config = dict(
    crop_scale_min=0.7,
    horizontal_flip=True,
    color_jitter=0.1,
    norm='rmsnorm',
    kernel_size=7,
    num_labels=9,
    init='trunc_normal_002',
    muon_scale='original',
    lr=0.023,
    orthogonalizer='polar_express',
    adamw_lr_other_params=0.0014,
    steps=8400,
    batch_size=128,
    epochs=29.7,
    weight_decay=0.009,
)
Rows from block 4 of a small multi-label image tagger, named by matrix and row number. Rows with one number belong to one neuron. Each number is 128 + 32 x the weight over its row's rms, rounded and kept within 0 to 255. All counts start at 0. Numbers have three digits each. After the name is the row's rms in percent of the matrix's.
After each neuron's rows are labels from the 100 images, of 14976, where the neuron reaches its highest value: "colour at peak" is the nearest of a few named colours to the mean colour under the peak; "top examples" is what is common among them. Only what is clearly more common there than usual is listed. The data: Sentinel-2 satellite tiles (TerraMesh).
# fc1: MLP up (model.blocks.4.mlp.fc1.weight, 384x192), inputs 0-63
# fc2: MLP down (model.blocks.4.mlp.fc2.weight, 192x384, transposed), outputs 0-63

fc1.206 060:084149120146131095122154159087103149113051164135140072166174094084096088149121155156183128166180088167130141170110097154092158172119136080135127138142134176133116102144137064168143194132150156
fc2.206 074:125150122169101086116098135165061101144142083169159146142114104108046133142124158109125129123171156142168184168144110151153200216204133181126132146161082162134135153172138106102127114089120082
colour at peak: black
top examples: water; main land cover: water; flooded vegetation

fc1.201 120:145154173158092157115079152136073168080137147141087118109129083102161087186071122120146174127148115093117148146122096120154094092135178144062159103138128150093084122133166139041141159125126203
fc2.201 104:152140104153092118152103138098111136106118072095068174179158171131115110150056142113130172098156116106144147144153139142152089067102123148142122101130172108161109109090109064164155152108148113
colour at peak: pink
top examples: snow or ice; main land cover: snow or ice; main land cover: water

fc1.297 116:111159107132146058105072132127097179109193102157128145108160170107138143177109120101176148144171144137137148159160138133155094112150143097125182123116127146147127129159155193113104133174152109
fc2.297 108:126127125127124193108158110123083132147171111107163087133163091058126138094133140150126123091119092094132129143092166100143149178175111136121105065161115126137115137124103129103149163124166097
colour at peak: grey
top examples: snow or ice; bare ground; main land cover: snow or ice

fc1.18 106:151125187139144125153133200091130169110204117096116110124142115101142150133110126110119091148124111118138138101125094154187112138180110158160163160074142107157136124168073115141165149135068142
fc2.18 121:168141203134095137053087185168111116111070131128181158128113143112063106104176092111081090131116154186148128180129120085132115145168163114072106138169149107106116143172136132095139113178156190
colour at peak: black
top examples: flooded vegetation

fc1.62 102:196094116126116138068116116171198034112104057111105081156139129152135169102087151092171141159094162136108148126078137124136144100107172139177122125138168145094122118129120161140111139127122114
fc2.62 114:140130107137061105069208098168098124101120149147103159141140103169110101087131147143178106162145111178115115182104133138127198132149125163132148138171142188127155134143158187141123131125084108
colour at peak: grey; pink
top examples: snow or ice; main land cover: snow or ice

fc1.285 094:133117129176130159110119163150126102072135118064136094136125086091152055094157152070176099126169137111158106107111122090136110135111146136100114095132110135140105095144125129133138131141176108
fc2.285 090:114136161154113089147054151128078136140118039150146125119180126124154106099084127200134160115096174166155110143173139111152097119119175140106114094135136076101098168130146068106144127094144119
colour at peak: pink
top examples: main land cover: water

fc1.272 117:109188125164146102131144160131130111104101121117124124148149154068129144138090151112114110127126141169081205115085034157131112142127107080131154100158172061136128111085118091153112142126152100
fc2.272 107:122132124128124126183125204173138166165118158152127181122113126044102085118077144106142106126116167122190162153154169098143122075156088150140124113180125077175125099146102129093131164108078112
colour at peak: pink
top examples: main land cover: snow or ice

fc1.46 112:156126176124128135116141142133120125123098133166094112115101105077082063138160085125104156139120133198107135085089177113190131155087155125065123080120102169104113111093151089047139104180102153
fc2.46 102:139172139119113098081165112043102158137194107065102090127199103121148101107059142192208119097135129168106121128181144143112149099106117100121163159137134139094100143142089086111125160179179085
colour at peak: pink
top examples: snow or ice; main land cover: snow or ice

fc1.159 106:079131167137117130112060105098054098111121159123174122131109131103127183133075137109113178120135138132112124178130176127160084122163125104109148089108099140118210188129123182077128168093111113
fc2.159 104:118065100179083122142149142104142052132173133123149151088117124162125091139114155120194123129152141104133153120167132168156127147140117126133134097183150115118121179143177140123167187175202128
colour at peak: grey
top examples: snow or ice; bare ground; main land cover: snow or ice

fc1.352 093:088137101157085188133109106106130122069156155179076218131106104118107076126125136074107132154074164156125149098138091122120118109170127186139157154157068100117127136120110107153223115087117126
fc2.352 108:140180016137187173127144182128138107114117093149091111052200080142161149123108119070146107104147123156176134125127085085098124171132092153090165123164125110123089114145110143143139044105156089
colour at peak: black
top examples: water

fc1.82 098:173252143099168141142150099133123145142106141134160112116091133104100097107135104069141073193128096099089168168190104147110159088143154167088089154105079134131114099098109144162093159112065142
fc2.82 114:099164140178166111169096116094155117031102154153122136122159165128161163130092104144120166083146117144147082166150046125139121115148106113106096088073106148151149162135125163124157096148170071
colour at peak: brown
top examples: crops; main land cover: crops; built area

fc1.312 123:081177149124107131131120098054139132095146159133120162121097117142151115166108132112085109138098135140117089137154099127033136224111164116083103159134175144065130116127151112143155119092124098
fc2.312 140:151120113174141194122103075144169204127094142130129159157114173124143121165096151193109150124126116092153185086158096142125161166117133136105123163045127170146131170129157191081084132148118152
colour at peak: black
top examples: snow or ice; main land cover: snow or ice

fc1.7 105:135073133093166174065099166165088133118117124199132108135153130100147078045100183139163154066131134135134122159125126087133089122147091144082170127161132118146113133115183176118119089116147188
fc2.7 120:157181120191221130081138133145129149093106094168121147166151084224091144186110143141059168133179148117206130094071157094173109101141105122126157170135099118129142145089143127099061094157124153
colour at peak: grey
top examples: snow or ice; main land cover: snow or ice

fc1.283 111:174130121170115125167149098151157128144144121100141140168142108137117081115131086106154144108094113104179126215086160137101184093126124107080133128143095164119130135094127112155174114171130106
fc2.283 094:106108108160147132120095132137118109159074119121163137136158117129109071098116148175081151156057115087098069094121134135137082119106187061160118120130123090090126142079132051134185127102122119
colour at peak: black
top examples: clouds; main land cover: trees

fc1.239 111:173130089102209126094132108149149087081108068187098083093144150121151116139125090142118177120171153168145096136155140125165134111166143113137144110134128119165093073104121179148093153197158109
fc2.239 144:191187123112121165175149112126164140129154163142129105124188138106136150104139173203092140153106095087145033171127127089127136099148118147133049144140131092182138114129106125156074122111065068
colour at peak: grey
top examples: snow or ice; main land cover: snow or ice

fc1.261 086:046144116151113140117185100138112128094082125139070139132139105118147108160142126176167115083149153135107069137125169088149126125173183157114101051145122096147124100105069171162125090088118120
fc2.261 067:094141089169122125117079205109146124137123128121109123159157132115163182098126089135144120148099055189168108131153149089176102137114169085144133127144119124112140167149142053109147190118147100
colour at peak: grey
top examples: built area; crops; main land cover: crops

fc1.1 091:163119114215133174131083125186124191094166109156142111126170146113145098118159051115155135087166078147145184126132155072091173133117115089076100180172074156189093108082139063109109108127138129
fc2.1 090:142116104195107085142144073111138118170121091102088131152095093177097100071081170108139102132128081085088088152201076146124088135131120082088092171133132100117064119192110098162106068116124151
colour at peak: black
top examples: water; main land cover: water; clouds; flooded vegetation

fc1.68 112:153081162164105085085117122094115107134156129100157122101146118099162123115107155119147184089135133147043184080128106134181101143061094121157173138108171149129121082166135107157112126130135122
fc2.68 128:177156137112144180199076122132128095086128100145172133118133219136127145105153126178105151140184092164086093134162085121166153147125172162093173167120116160127116169114104127151112083110099145
colour at peak: black
top examples: snow or ice; main land cover: trees

fc1.27 106:048184159124121111178135162082092099165127153114096166080202111090163147150118120095167108100106167126139147109159052159085194098150083128107130113131158153168147133172191120075088110108125085
fc2.27 093:124180127112115134128153168141118141160070153114145079119078130150144073123128161120139120134190058127163152148179130131134100086100093109138094160216127110158154137137160096085091106209162127
colour at peak: pink
top examples: snow or ice; main land cover: snow or ice

fc1.87 099:072142109139140122128141121158049097119166111135146157079112128093169147149111122131168143130154142131166085132053147119144072143164145071099163124121144099136139152098124103064110131132095101
fc2.87 098:100129107118129133074195119086103141165122162141118109148105095133187108129125123195154153154101121151092096188143136122131173128081139148098148091103099107105101161160110156104173126187116122
colour at peak: grey
top examples: snow or ice; main land cover: snow or ice

fc1.69 110:132149081145045126159128135177170129105076120115107168146084169141100108118103116154103104122093168199139189076153111117138088123092151105157138144144108105163128151106133154155111164205150118
fc2.69 104:202135101168089206088078119136158145119127086091097058106122152136068091077145103164143137134121063110151102122162177150103130119136130152130147111123097140150123068177121128110133126158114138
colour at peak: pink
top examples: snow or ice; main land cover: snow or ice

fc1.22 073:177102197137139116198163077077130101115096141131166097131106096139163050123162072128145173147117115130187145131104126160149156099142146149127121107069143113118116136138133116124110139047088114
fc2.22 072:156180150107086124112094120169121184137136104072134131115144160108151110144141119148107155062063153120150150149134184175127127094125148149120189144127084177165112080190094046134192084155159152
colour at peak: grey; pink
top examples: snow or ice; main land cover: snow or ice

fc1.218 096:082089133177119161146074143125135163111116145136161134043100110091167145096117207134138188158109085076114101111114074090103067111114126138157136079145157105134141103157138121150149104160125131
fc2.218 101:110136142118104102129102086131104090105122135093107117127112119123129127111200139102105116145108137210184157126131127164166152137124139161139149153065156070138150139154137095137171134119103126
colour at peak: black
top examples: trees; water; clouds

fc1.111 084:144093131117123089088108117126065114104107159126182141180121135122105119081137124164139161130116162165102089103115126107153088078089135176160091167148134128176067166129115095185050138169101116
fc2.111 084:166159098095148150073116054147155150086106141092111085173105206100144131113172124113150153144142127188113137120099084048146160150124149151086098082111082135140083115141148106108152120123150176
colour at peak: grey
top examples: snow or ice; main land cover: snow or ice; bare ground

fc1.57 118:105184164183093085070145111116138104118082123151121054116119118171115164151133166181131121140153111142094151115101166163112122144129067162166121167193137158194119146142149126129178070082134174
fc2.57 126:116091147177130062106221158159119125092134121079111098111162106138163154109150108154152085156107117135123116170126071085104167121129111138085127131100184091203131073120129151102123094154174118
colour at peak: brown
top examples: trees; water; main land cover: built area

fc1.112 091:153190114137137161162150132089137126144142093108132122120120124084194146102154128163170105096105130138138094068118133057084089123122185091060142086107154143101117188105116061142136109170156127
fc2.112 082:122131137082128144125108133110131150166135091134067120080112128102144132124086182113146096153087145097131105138091098139211148037121110096147124093086141125138130108193090110112158128133132145
colour at peak: grey
top examples: snow or ice; main land cover: snow or ice

fc1.138 092:078106106152178062128178078136103165203093175103187129120199126123116040104147137162175098127110130092060102137062136091098156085138135179156156095173145114183143179139147095147150096132174126
fc2.138 086:089129119117144073099133120116164151117136121114153123054102064083130120192074080138115175124121191137095064105130091148122104153155137155120129171082166153099120119133083096141128163138093101
colour at peak: grey
top examples: snow or ice; bare ground; main land cover: snow or ice

fc1.40 116:079123126153186130107097170154150070113139078092109087144095118120112128176115153103216123084134133179137120118163074129074117118084149129122127132120115172072101133161132093085164078168058126
fc2.40 110:151170132180134142103152124074074153120132150125091108119149154102148142119143156104121127059181098135120108151110135145084150134149161159139102192080109147112145141135142094117144158051108070
colour at peak: grey; pink
top examples: snow or ice; main land cover: snow or ice

fc1.310 089:159100162160101109098135160095144142151111163176136043148111118173114093194101112127177098117131108152120094152133109120112092170074173133166128153065081099133140134183111153122124184141174131
fc2.310 099:140151142142122114145103124150093135142119054137124082141128163184091129168213125154099105133187208145112150147144126139145110141110141128093149122173120183174124136102126117143115172098150113
colour at peak: black
top examples: water; main land cover: water

fc1.150 112:141079133115146128117118110157167153130124112178150144172186123135096174116098067109145079104126140125112052126127146133142188128158110120055129131129116136198142148120125085101091072114077102
fc2.150 128:162054119099150153132127105141163140139106151138150135104148177151142081144103124115115181156120128128123133081137098102178076118139080164061084138100153073137063120124130138140130146126063169
colour at peak: pink
top examples: bare ground; main land cover: rangeland; main land cover: bare ground

fc1.31 100:134143161164071120108152110224122089165117071135102123100070134071149129175095090119128146089127101148092128076133133100111079148082081106101153160131117149129181117128180124104053128106117091
fc2.31 117:160151109122105157107126157118173180105148104185128170115179124136166155148137120141117143172142096105133125148127093139101116103151092117152105111084134125075089134152161100103100111122167137
colour at peak: grey
top examples: snow or ice; main land cover: snow or ice; main land cover: water

fc1.302 121:175170176172135094105126125098145091183101105127141121134107160116082141092156119127110169131140100105173079187061121104165161126144085123154157126173126170104126080108130100172157111125161136
fc2.302 108:092129073105088111128082157122163071118129106110078120117151171138104153129156198097045054086092144116148143052121139157146127136150137115127201152153153113067174165119109148127159137153155139
colour at peak: grey
top examples: clouds

fc1.372 106:153111119189048078096123076124136177133119086084100131109112106162096156050056073164102113192153109141095093074143105125166137112091197149099132155102132133129143140123155122162103090128097125
fc2.372 105:140130155116132079171127153092102118121103110078157132141120126107175151120140121160150164154108086190115106165121145147159138093099096067119152120121095123130128067149081136096130177085129085
colour at peak: pink
top examples: snow or ice; main land cover: snow or ice

fc1.143 106:099129104184192059168116132109161159137083190110122193098057168141125114111127153107160116101102102091136143122085118135098150111126211162152085119104146134171150142121102077163100077156094146
fc2.143 116:120148139150085125159087169146086149132148070121122155077104166124128103134138119117123140122101144148212115123162102191120159111148141121132081092173093100066137187101155148189088095099075153
colour at peak: black
top examples: trees; clouds; main land cover: trees; main land cover: water

fc1.198 116:129093129119171057132125114124145171110102181169086114131103188051126132126141085124127094106086077131119152139141132118155163158098148125126101147137110176157177082130090118137129098138122183
fc2.198 154:111132073161143108119120126115147149110055142152095141087114133115134127075085128118112136080176107198131139130111120128032142156100156062061098100139161061080134062153139135132182120134107133
colour at peak: black
top examples: snow or ice; main land cover: snow or ice; main land cover: water

fc1.63 128:103147125113080170148099067192129130170149168141112119128113178092107116091144114129174167158125071173108135119145134103128104140118121119143031102093144187142142212137154123109149074140099204
fc2.63 106:120161102195115136169172102125125129142125149157194092142057146121198155100125169133110146108159162070137137133120132148112121132099170077200095109123151120107102144095124172107185162124134102
colour at peak: grey
top examples: snow or ice; main land cover: snow or ice

fc1.89 072:135134141150129098159111131142143142137095142055147140081108130112112156111115062094112148112107097151094126180087140143104120174131182151107144177070080163148116114153141106120072152129143131
fc2.89 073:144099122138167083148171139113153108122137147058134178142161181159196115132106196148140113108099168134176108102145134173160089232188123140085081087122142144136168124146130110137148102140134150
colour at peak: grey
top examples: water; bare ground; snow or ice; main land cover: water

fc1.154 104:112084139125094140143153138147069097100110125117075093102125106102151078129156126140105144192130144141124114086101087138132112162121148130162140071113157119139156103146123156154190094136064162
fc2.154 095:128147176096171179174105129105178139118097145100113174123173064157072119145189115050093104154135148151107133174130152099142129137110124121142146130118102077122158128189121143155078137086125133
colour at peak: black
top examples: water; clouds; flooded vegetation

fc1.54 096:110134129164143091137103168132114153137155088125153192127100087105123129131119145075167101168150123101106122134114145116175136137119109160110065106108080146121124131083120216066157184151105148
fc2.54 088:154099101124095163138099101139087077171067138125134111105103068103153126137148097082088154130117090112124116092153150171108195092164115147121128181157140120151136147191143150110102134111118119
colour at peak: grey
top examples: built area; crops; main land cover: crops

fc1.217 115:097118165159142102107088174132086102148098162135126112092106095092118173141095129145161104176161107156086188160063137169175156139198122124137132156135071093123178089093132118117138133120127146
fc2.217 112:170112128132163119162132181074160086085164126066085099059167128121108142080123092108114135121125120111133137137179166077145135121115133126122184136141105124166102110103102153114108119110169088
colour at peak: pink
top examples: snow or ice; main land cover: snow or ice

fc1.15 099:153148048030089168169127121114129092151120117124110101152134150089150098086144059107105155079153083066133145108134148167110156118105159092161124175170166135084105146127099113085129110100106116
fc2.15 103:103146110122117098070162178140138088141107065077138145171110122130083073060058109148085154170168135156142151163121129185136082121109094107098107129136185135096057085120185116176175161145085090
colour at peak: grey
top examples: snow or ice; main land cover: snow or ice; main land cover: water

fc1.144 101:150106120133105134188158042144114103117153127099117132112119152098158176078110129147135185117119128115097121080105069112136100127094096160111130066111125168086082146114111119163142098094072069
fc2.144 103:119106125138112140077077116122157100161112125142165108152131117163135114138131176148113113136210116128131174175112102088138081139107133105083164126126110184199134118135114117141128149101071212
colour at peak: grey
top examples: built area; crops; main land cover: built area

fc1.71 101:196132082165127121131145164064115096105096169124168166171136132143109132149122101153149077105091082129109135074095080184162166107157096213109178116160102144151152148138128103159127136132105147
fc2.71 119:054119124153148127117088110132126168112090128121123109138140062141094184130171135140073158133147110076122150098105042130129132152096077119151144156131148096156090072155097067163151141155091170
colour at peak: grey
top examples: water; bare ground; main land cover: water; flooded vegetation

fc1.184 084:154105154072146107179150143064146085167080144103142167096069171140130115116103119126146179100143159088071133162107118156106165175162167162156157144142170101081155102145064097121129184127116156
fc2.184 093:082132141074181082146135127149132138158119136107089130090090171131095099143121157127155165081110152085161066100082085132158144136154108128098118144128109098180136081116155062133162137119154128
colour at peak: pink
top examples: snow or ice; main land cover: snow or ice

fc1.83 120:140089145121141136120135131142103102111104157145059111209166131104123133141096114136178173138153119162109094159145160128127180126112151172093104169107149159109162150139150073141112104113084116
fc2.83 146:182103098104148138139205138138171156135123166104099122131185144138116115076116174064155168059065143141136122115079183095130111178138087138140103147029118100215098094079152138153114121139087138
colour at peak: pink
top examples: bare ground; main land cover: bare ground; main land cover: rangeland

fc1.179 084:152111177145087145113162161161157114151116104154125099096115085096040114149120165119113088108172133129138110099156151123122127099116162195180104085162119138131158135098121222154147082124105093
fc2.179 093:083160148135162082137120136126171136144143152052153130159209143168153139062099117091148129142091158196195058171124187161117117086101100065107151139150096142150129136156133150117164072133153146
colour at peak: black
top examples: clouds

fc1.237 091:155133079184125122134109114119057150147099079091109078161105127147127124092123128086178159074163093199123124129112119115116076127100094161161144121104121130120095133158179142170056088193122147
fc2.237 098:096080102188110188153110178099118153102063137176095118135113153128070114122133105150100083178119129178173110142130096121098158143068091129104126095102105160093128161107166128131088123139136158
colour at peak: pink; white
top examples: snow or ice; main land cover: snow or ice

fc1.382 116:163130094104155079132181173112108162184113131172099171148121170106159108067115029132118134123142149088118167132034095142149098069146135167136096161174097133146120099118097124115128146067146119
fc2.382 107:111117125111156098115131147090128152143080161159122119109095073148157105114079139132082126163140163119148123152096107150101195164141079054089118150170083141156170126137152118171090036117137090
colour at peak: black
top examples: clouds; main land cover: water

fc1.56 113:112211163115119153155147153187137113149080146167090106115055138150200090124121165166151140136119138126162106098102070177115145135077158133170154096216101139094146124135181156167032132137169154
fc2.56 137:116150084087115092150089135134127151083090138111150122071144096124100081132165086100148094121201175171142128111106188088159063173091113092088121130182176105072152102097121141156117144160151161
colour at peak: pink
top examples: snow or ice; main land cover: snow or ice

fc1.170 085:143092089127201124160118133156107136120106121124127147052105149139112127130157190136113093148107146154145172100108080175157138130122133166200142122108160094147108105154163167073146139126168081
fc2.170 077:152138132064162067138135161100164166103176151177144135098095139163113092081109133081183172084112145150110136086134140094170179077118143134146107144086158120124149131117071198093166073107128150
colour at peak: black
top examples: water

fc1.136 087:138075151078172031112070152125073135096078176100120123151165202149143123158134143157097107060142126164162118094113143117140092088163127150143133178127144116134140127179099115130164174093089083
fc2.136 109:165148143071157208099105102144122163107150122154131216072104097103108155098147061139101161185132173147129109146129108101104151087130100141084086075139111177137116104177123103134083164068152123
colour at peak: black
top examples: trees; main land cover: trees

fc1.341 060:057145127122097150149140172130160129150120098125092141164162099137092132129096134112140186183116134144145099158080140113111137116120066086122119093120079086128156132183142132095143169206120143
fc2.341 073:140120133158096111137117133164139127104163055125091117128119109082167089130149085036186108145145142084098087143180146134153071114127169142125075128188107100119063149105130158128140139115106165
colour at peak: pink; white
top examples: snow or ice; main land cover: snow or ice

fc1.294 149:098119100145114115203166096114108103119118124100131159145169114149152127116137119105132128112177165130115195196153155118150125114109199136088190093100101074086077109114065124139167115140160131
fc2.294 107:075178095101159175097097183154156126141137145143128172122107115187153094081129129149123169114136113102124142088106124170103105125097131146211129076132155128090206211151150135150133115148126108
colour at peak: black
top examples: trees; main land cover: trees; clouds

fc1.278 092:167131107129088127139169058142137095112141126121089151075133113112105103126147161167135139170077128145126024097165095094137207146163135175120219131144116141099103115081148156148137098091138113
fc2.278 096:153097073125119117088168093150108135152131128133129163104127121129068134179067081129085146107106137105106120095094126109156131175142136102115102175139165069173115124192152166146183086128112193
colour at peak: grey
top examples: water; snow or ice; main land cover: snow or ice

fc1.254 119:121126083076106109124097101151122114154105075132134081094180104109140128111081105134130214148053094116072129083165073081092128081178110102093121112167117158142175112160101180116149134197083090
fc2.254 108:105063100135123164170136141120121126121118092066089144110089085118132184165126128059161118167062020141107154160105085145133118149125167120102102121159129134152116144133108139124116135175099172
colour at peak: black
top examples: clouds; main land cover: trees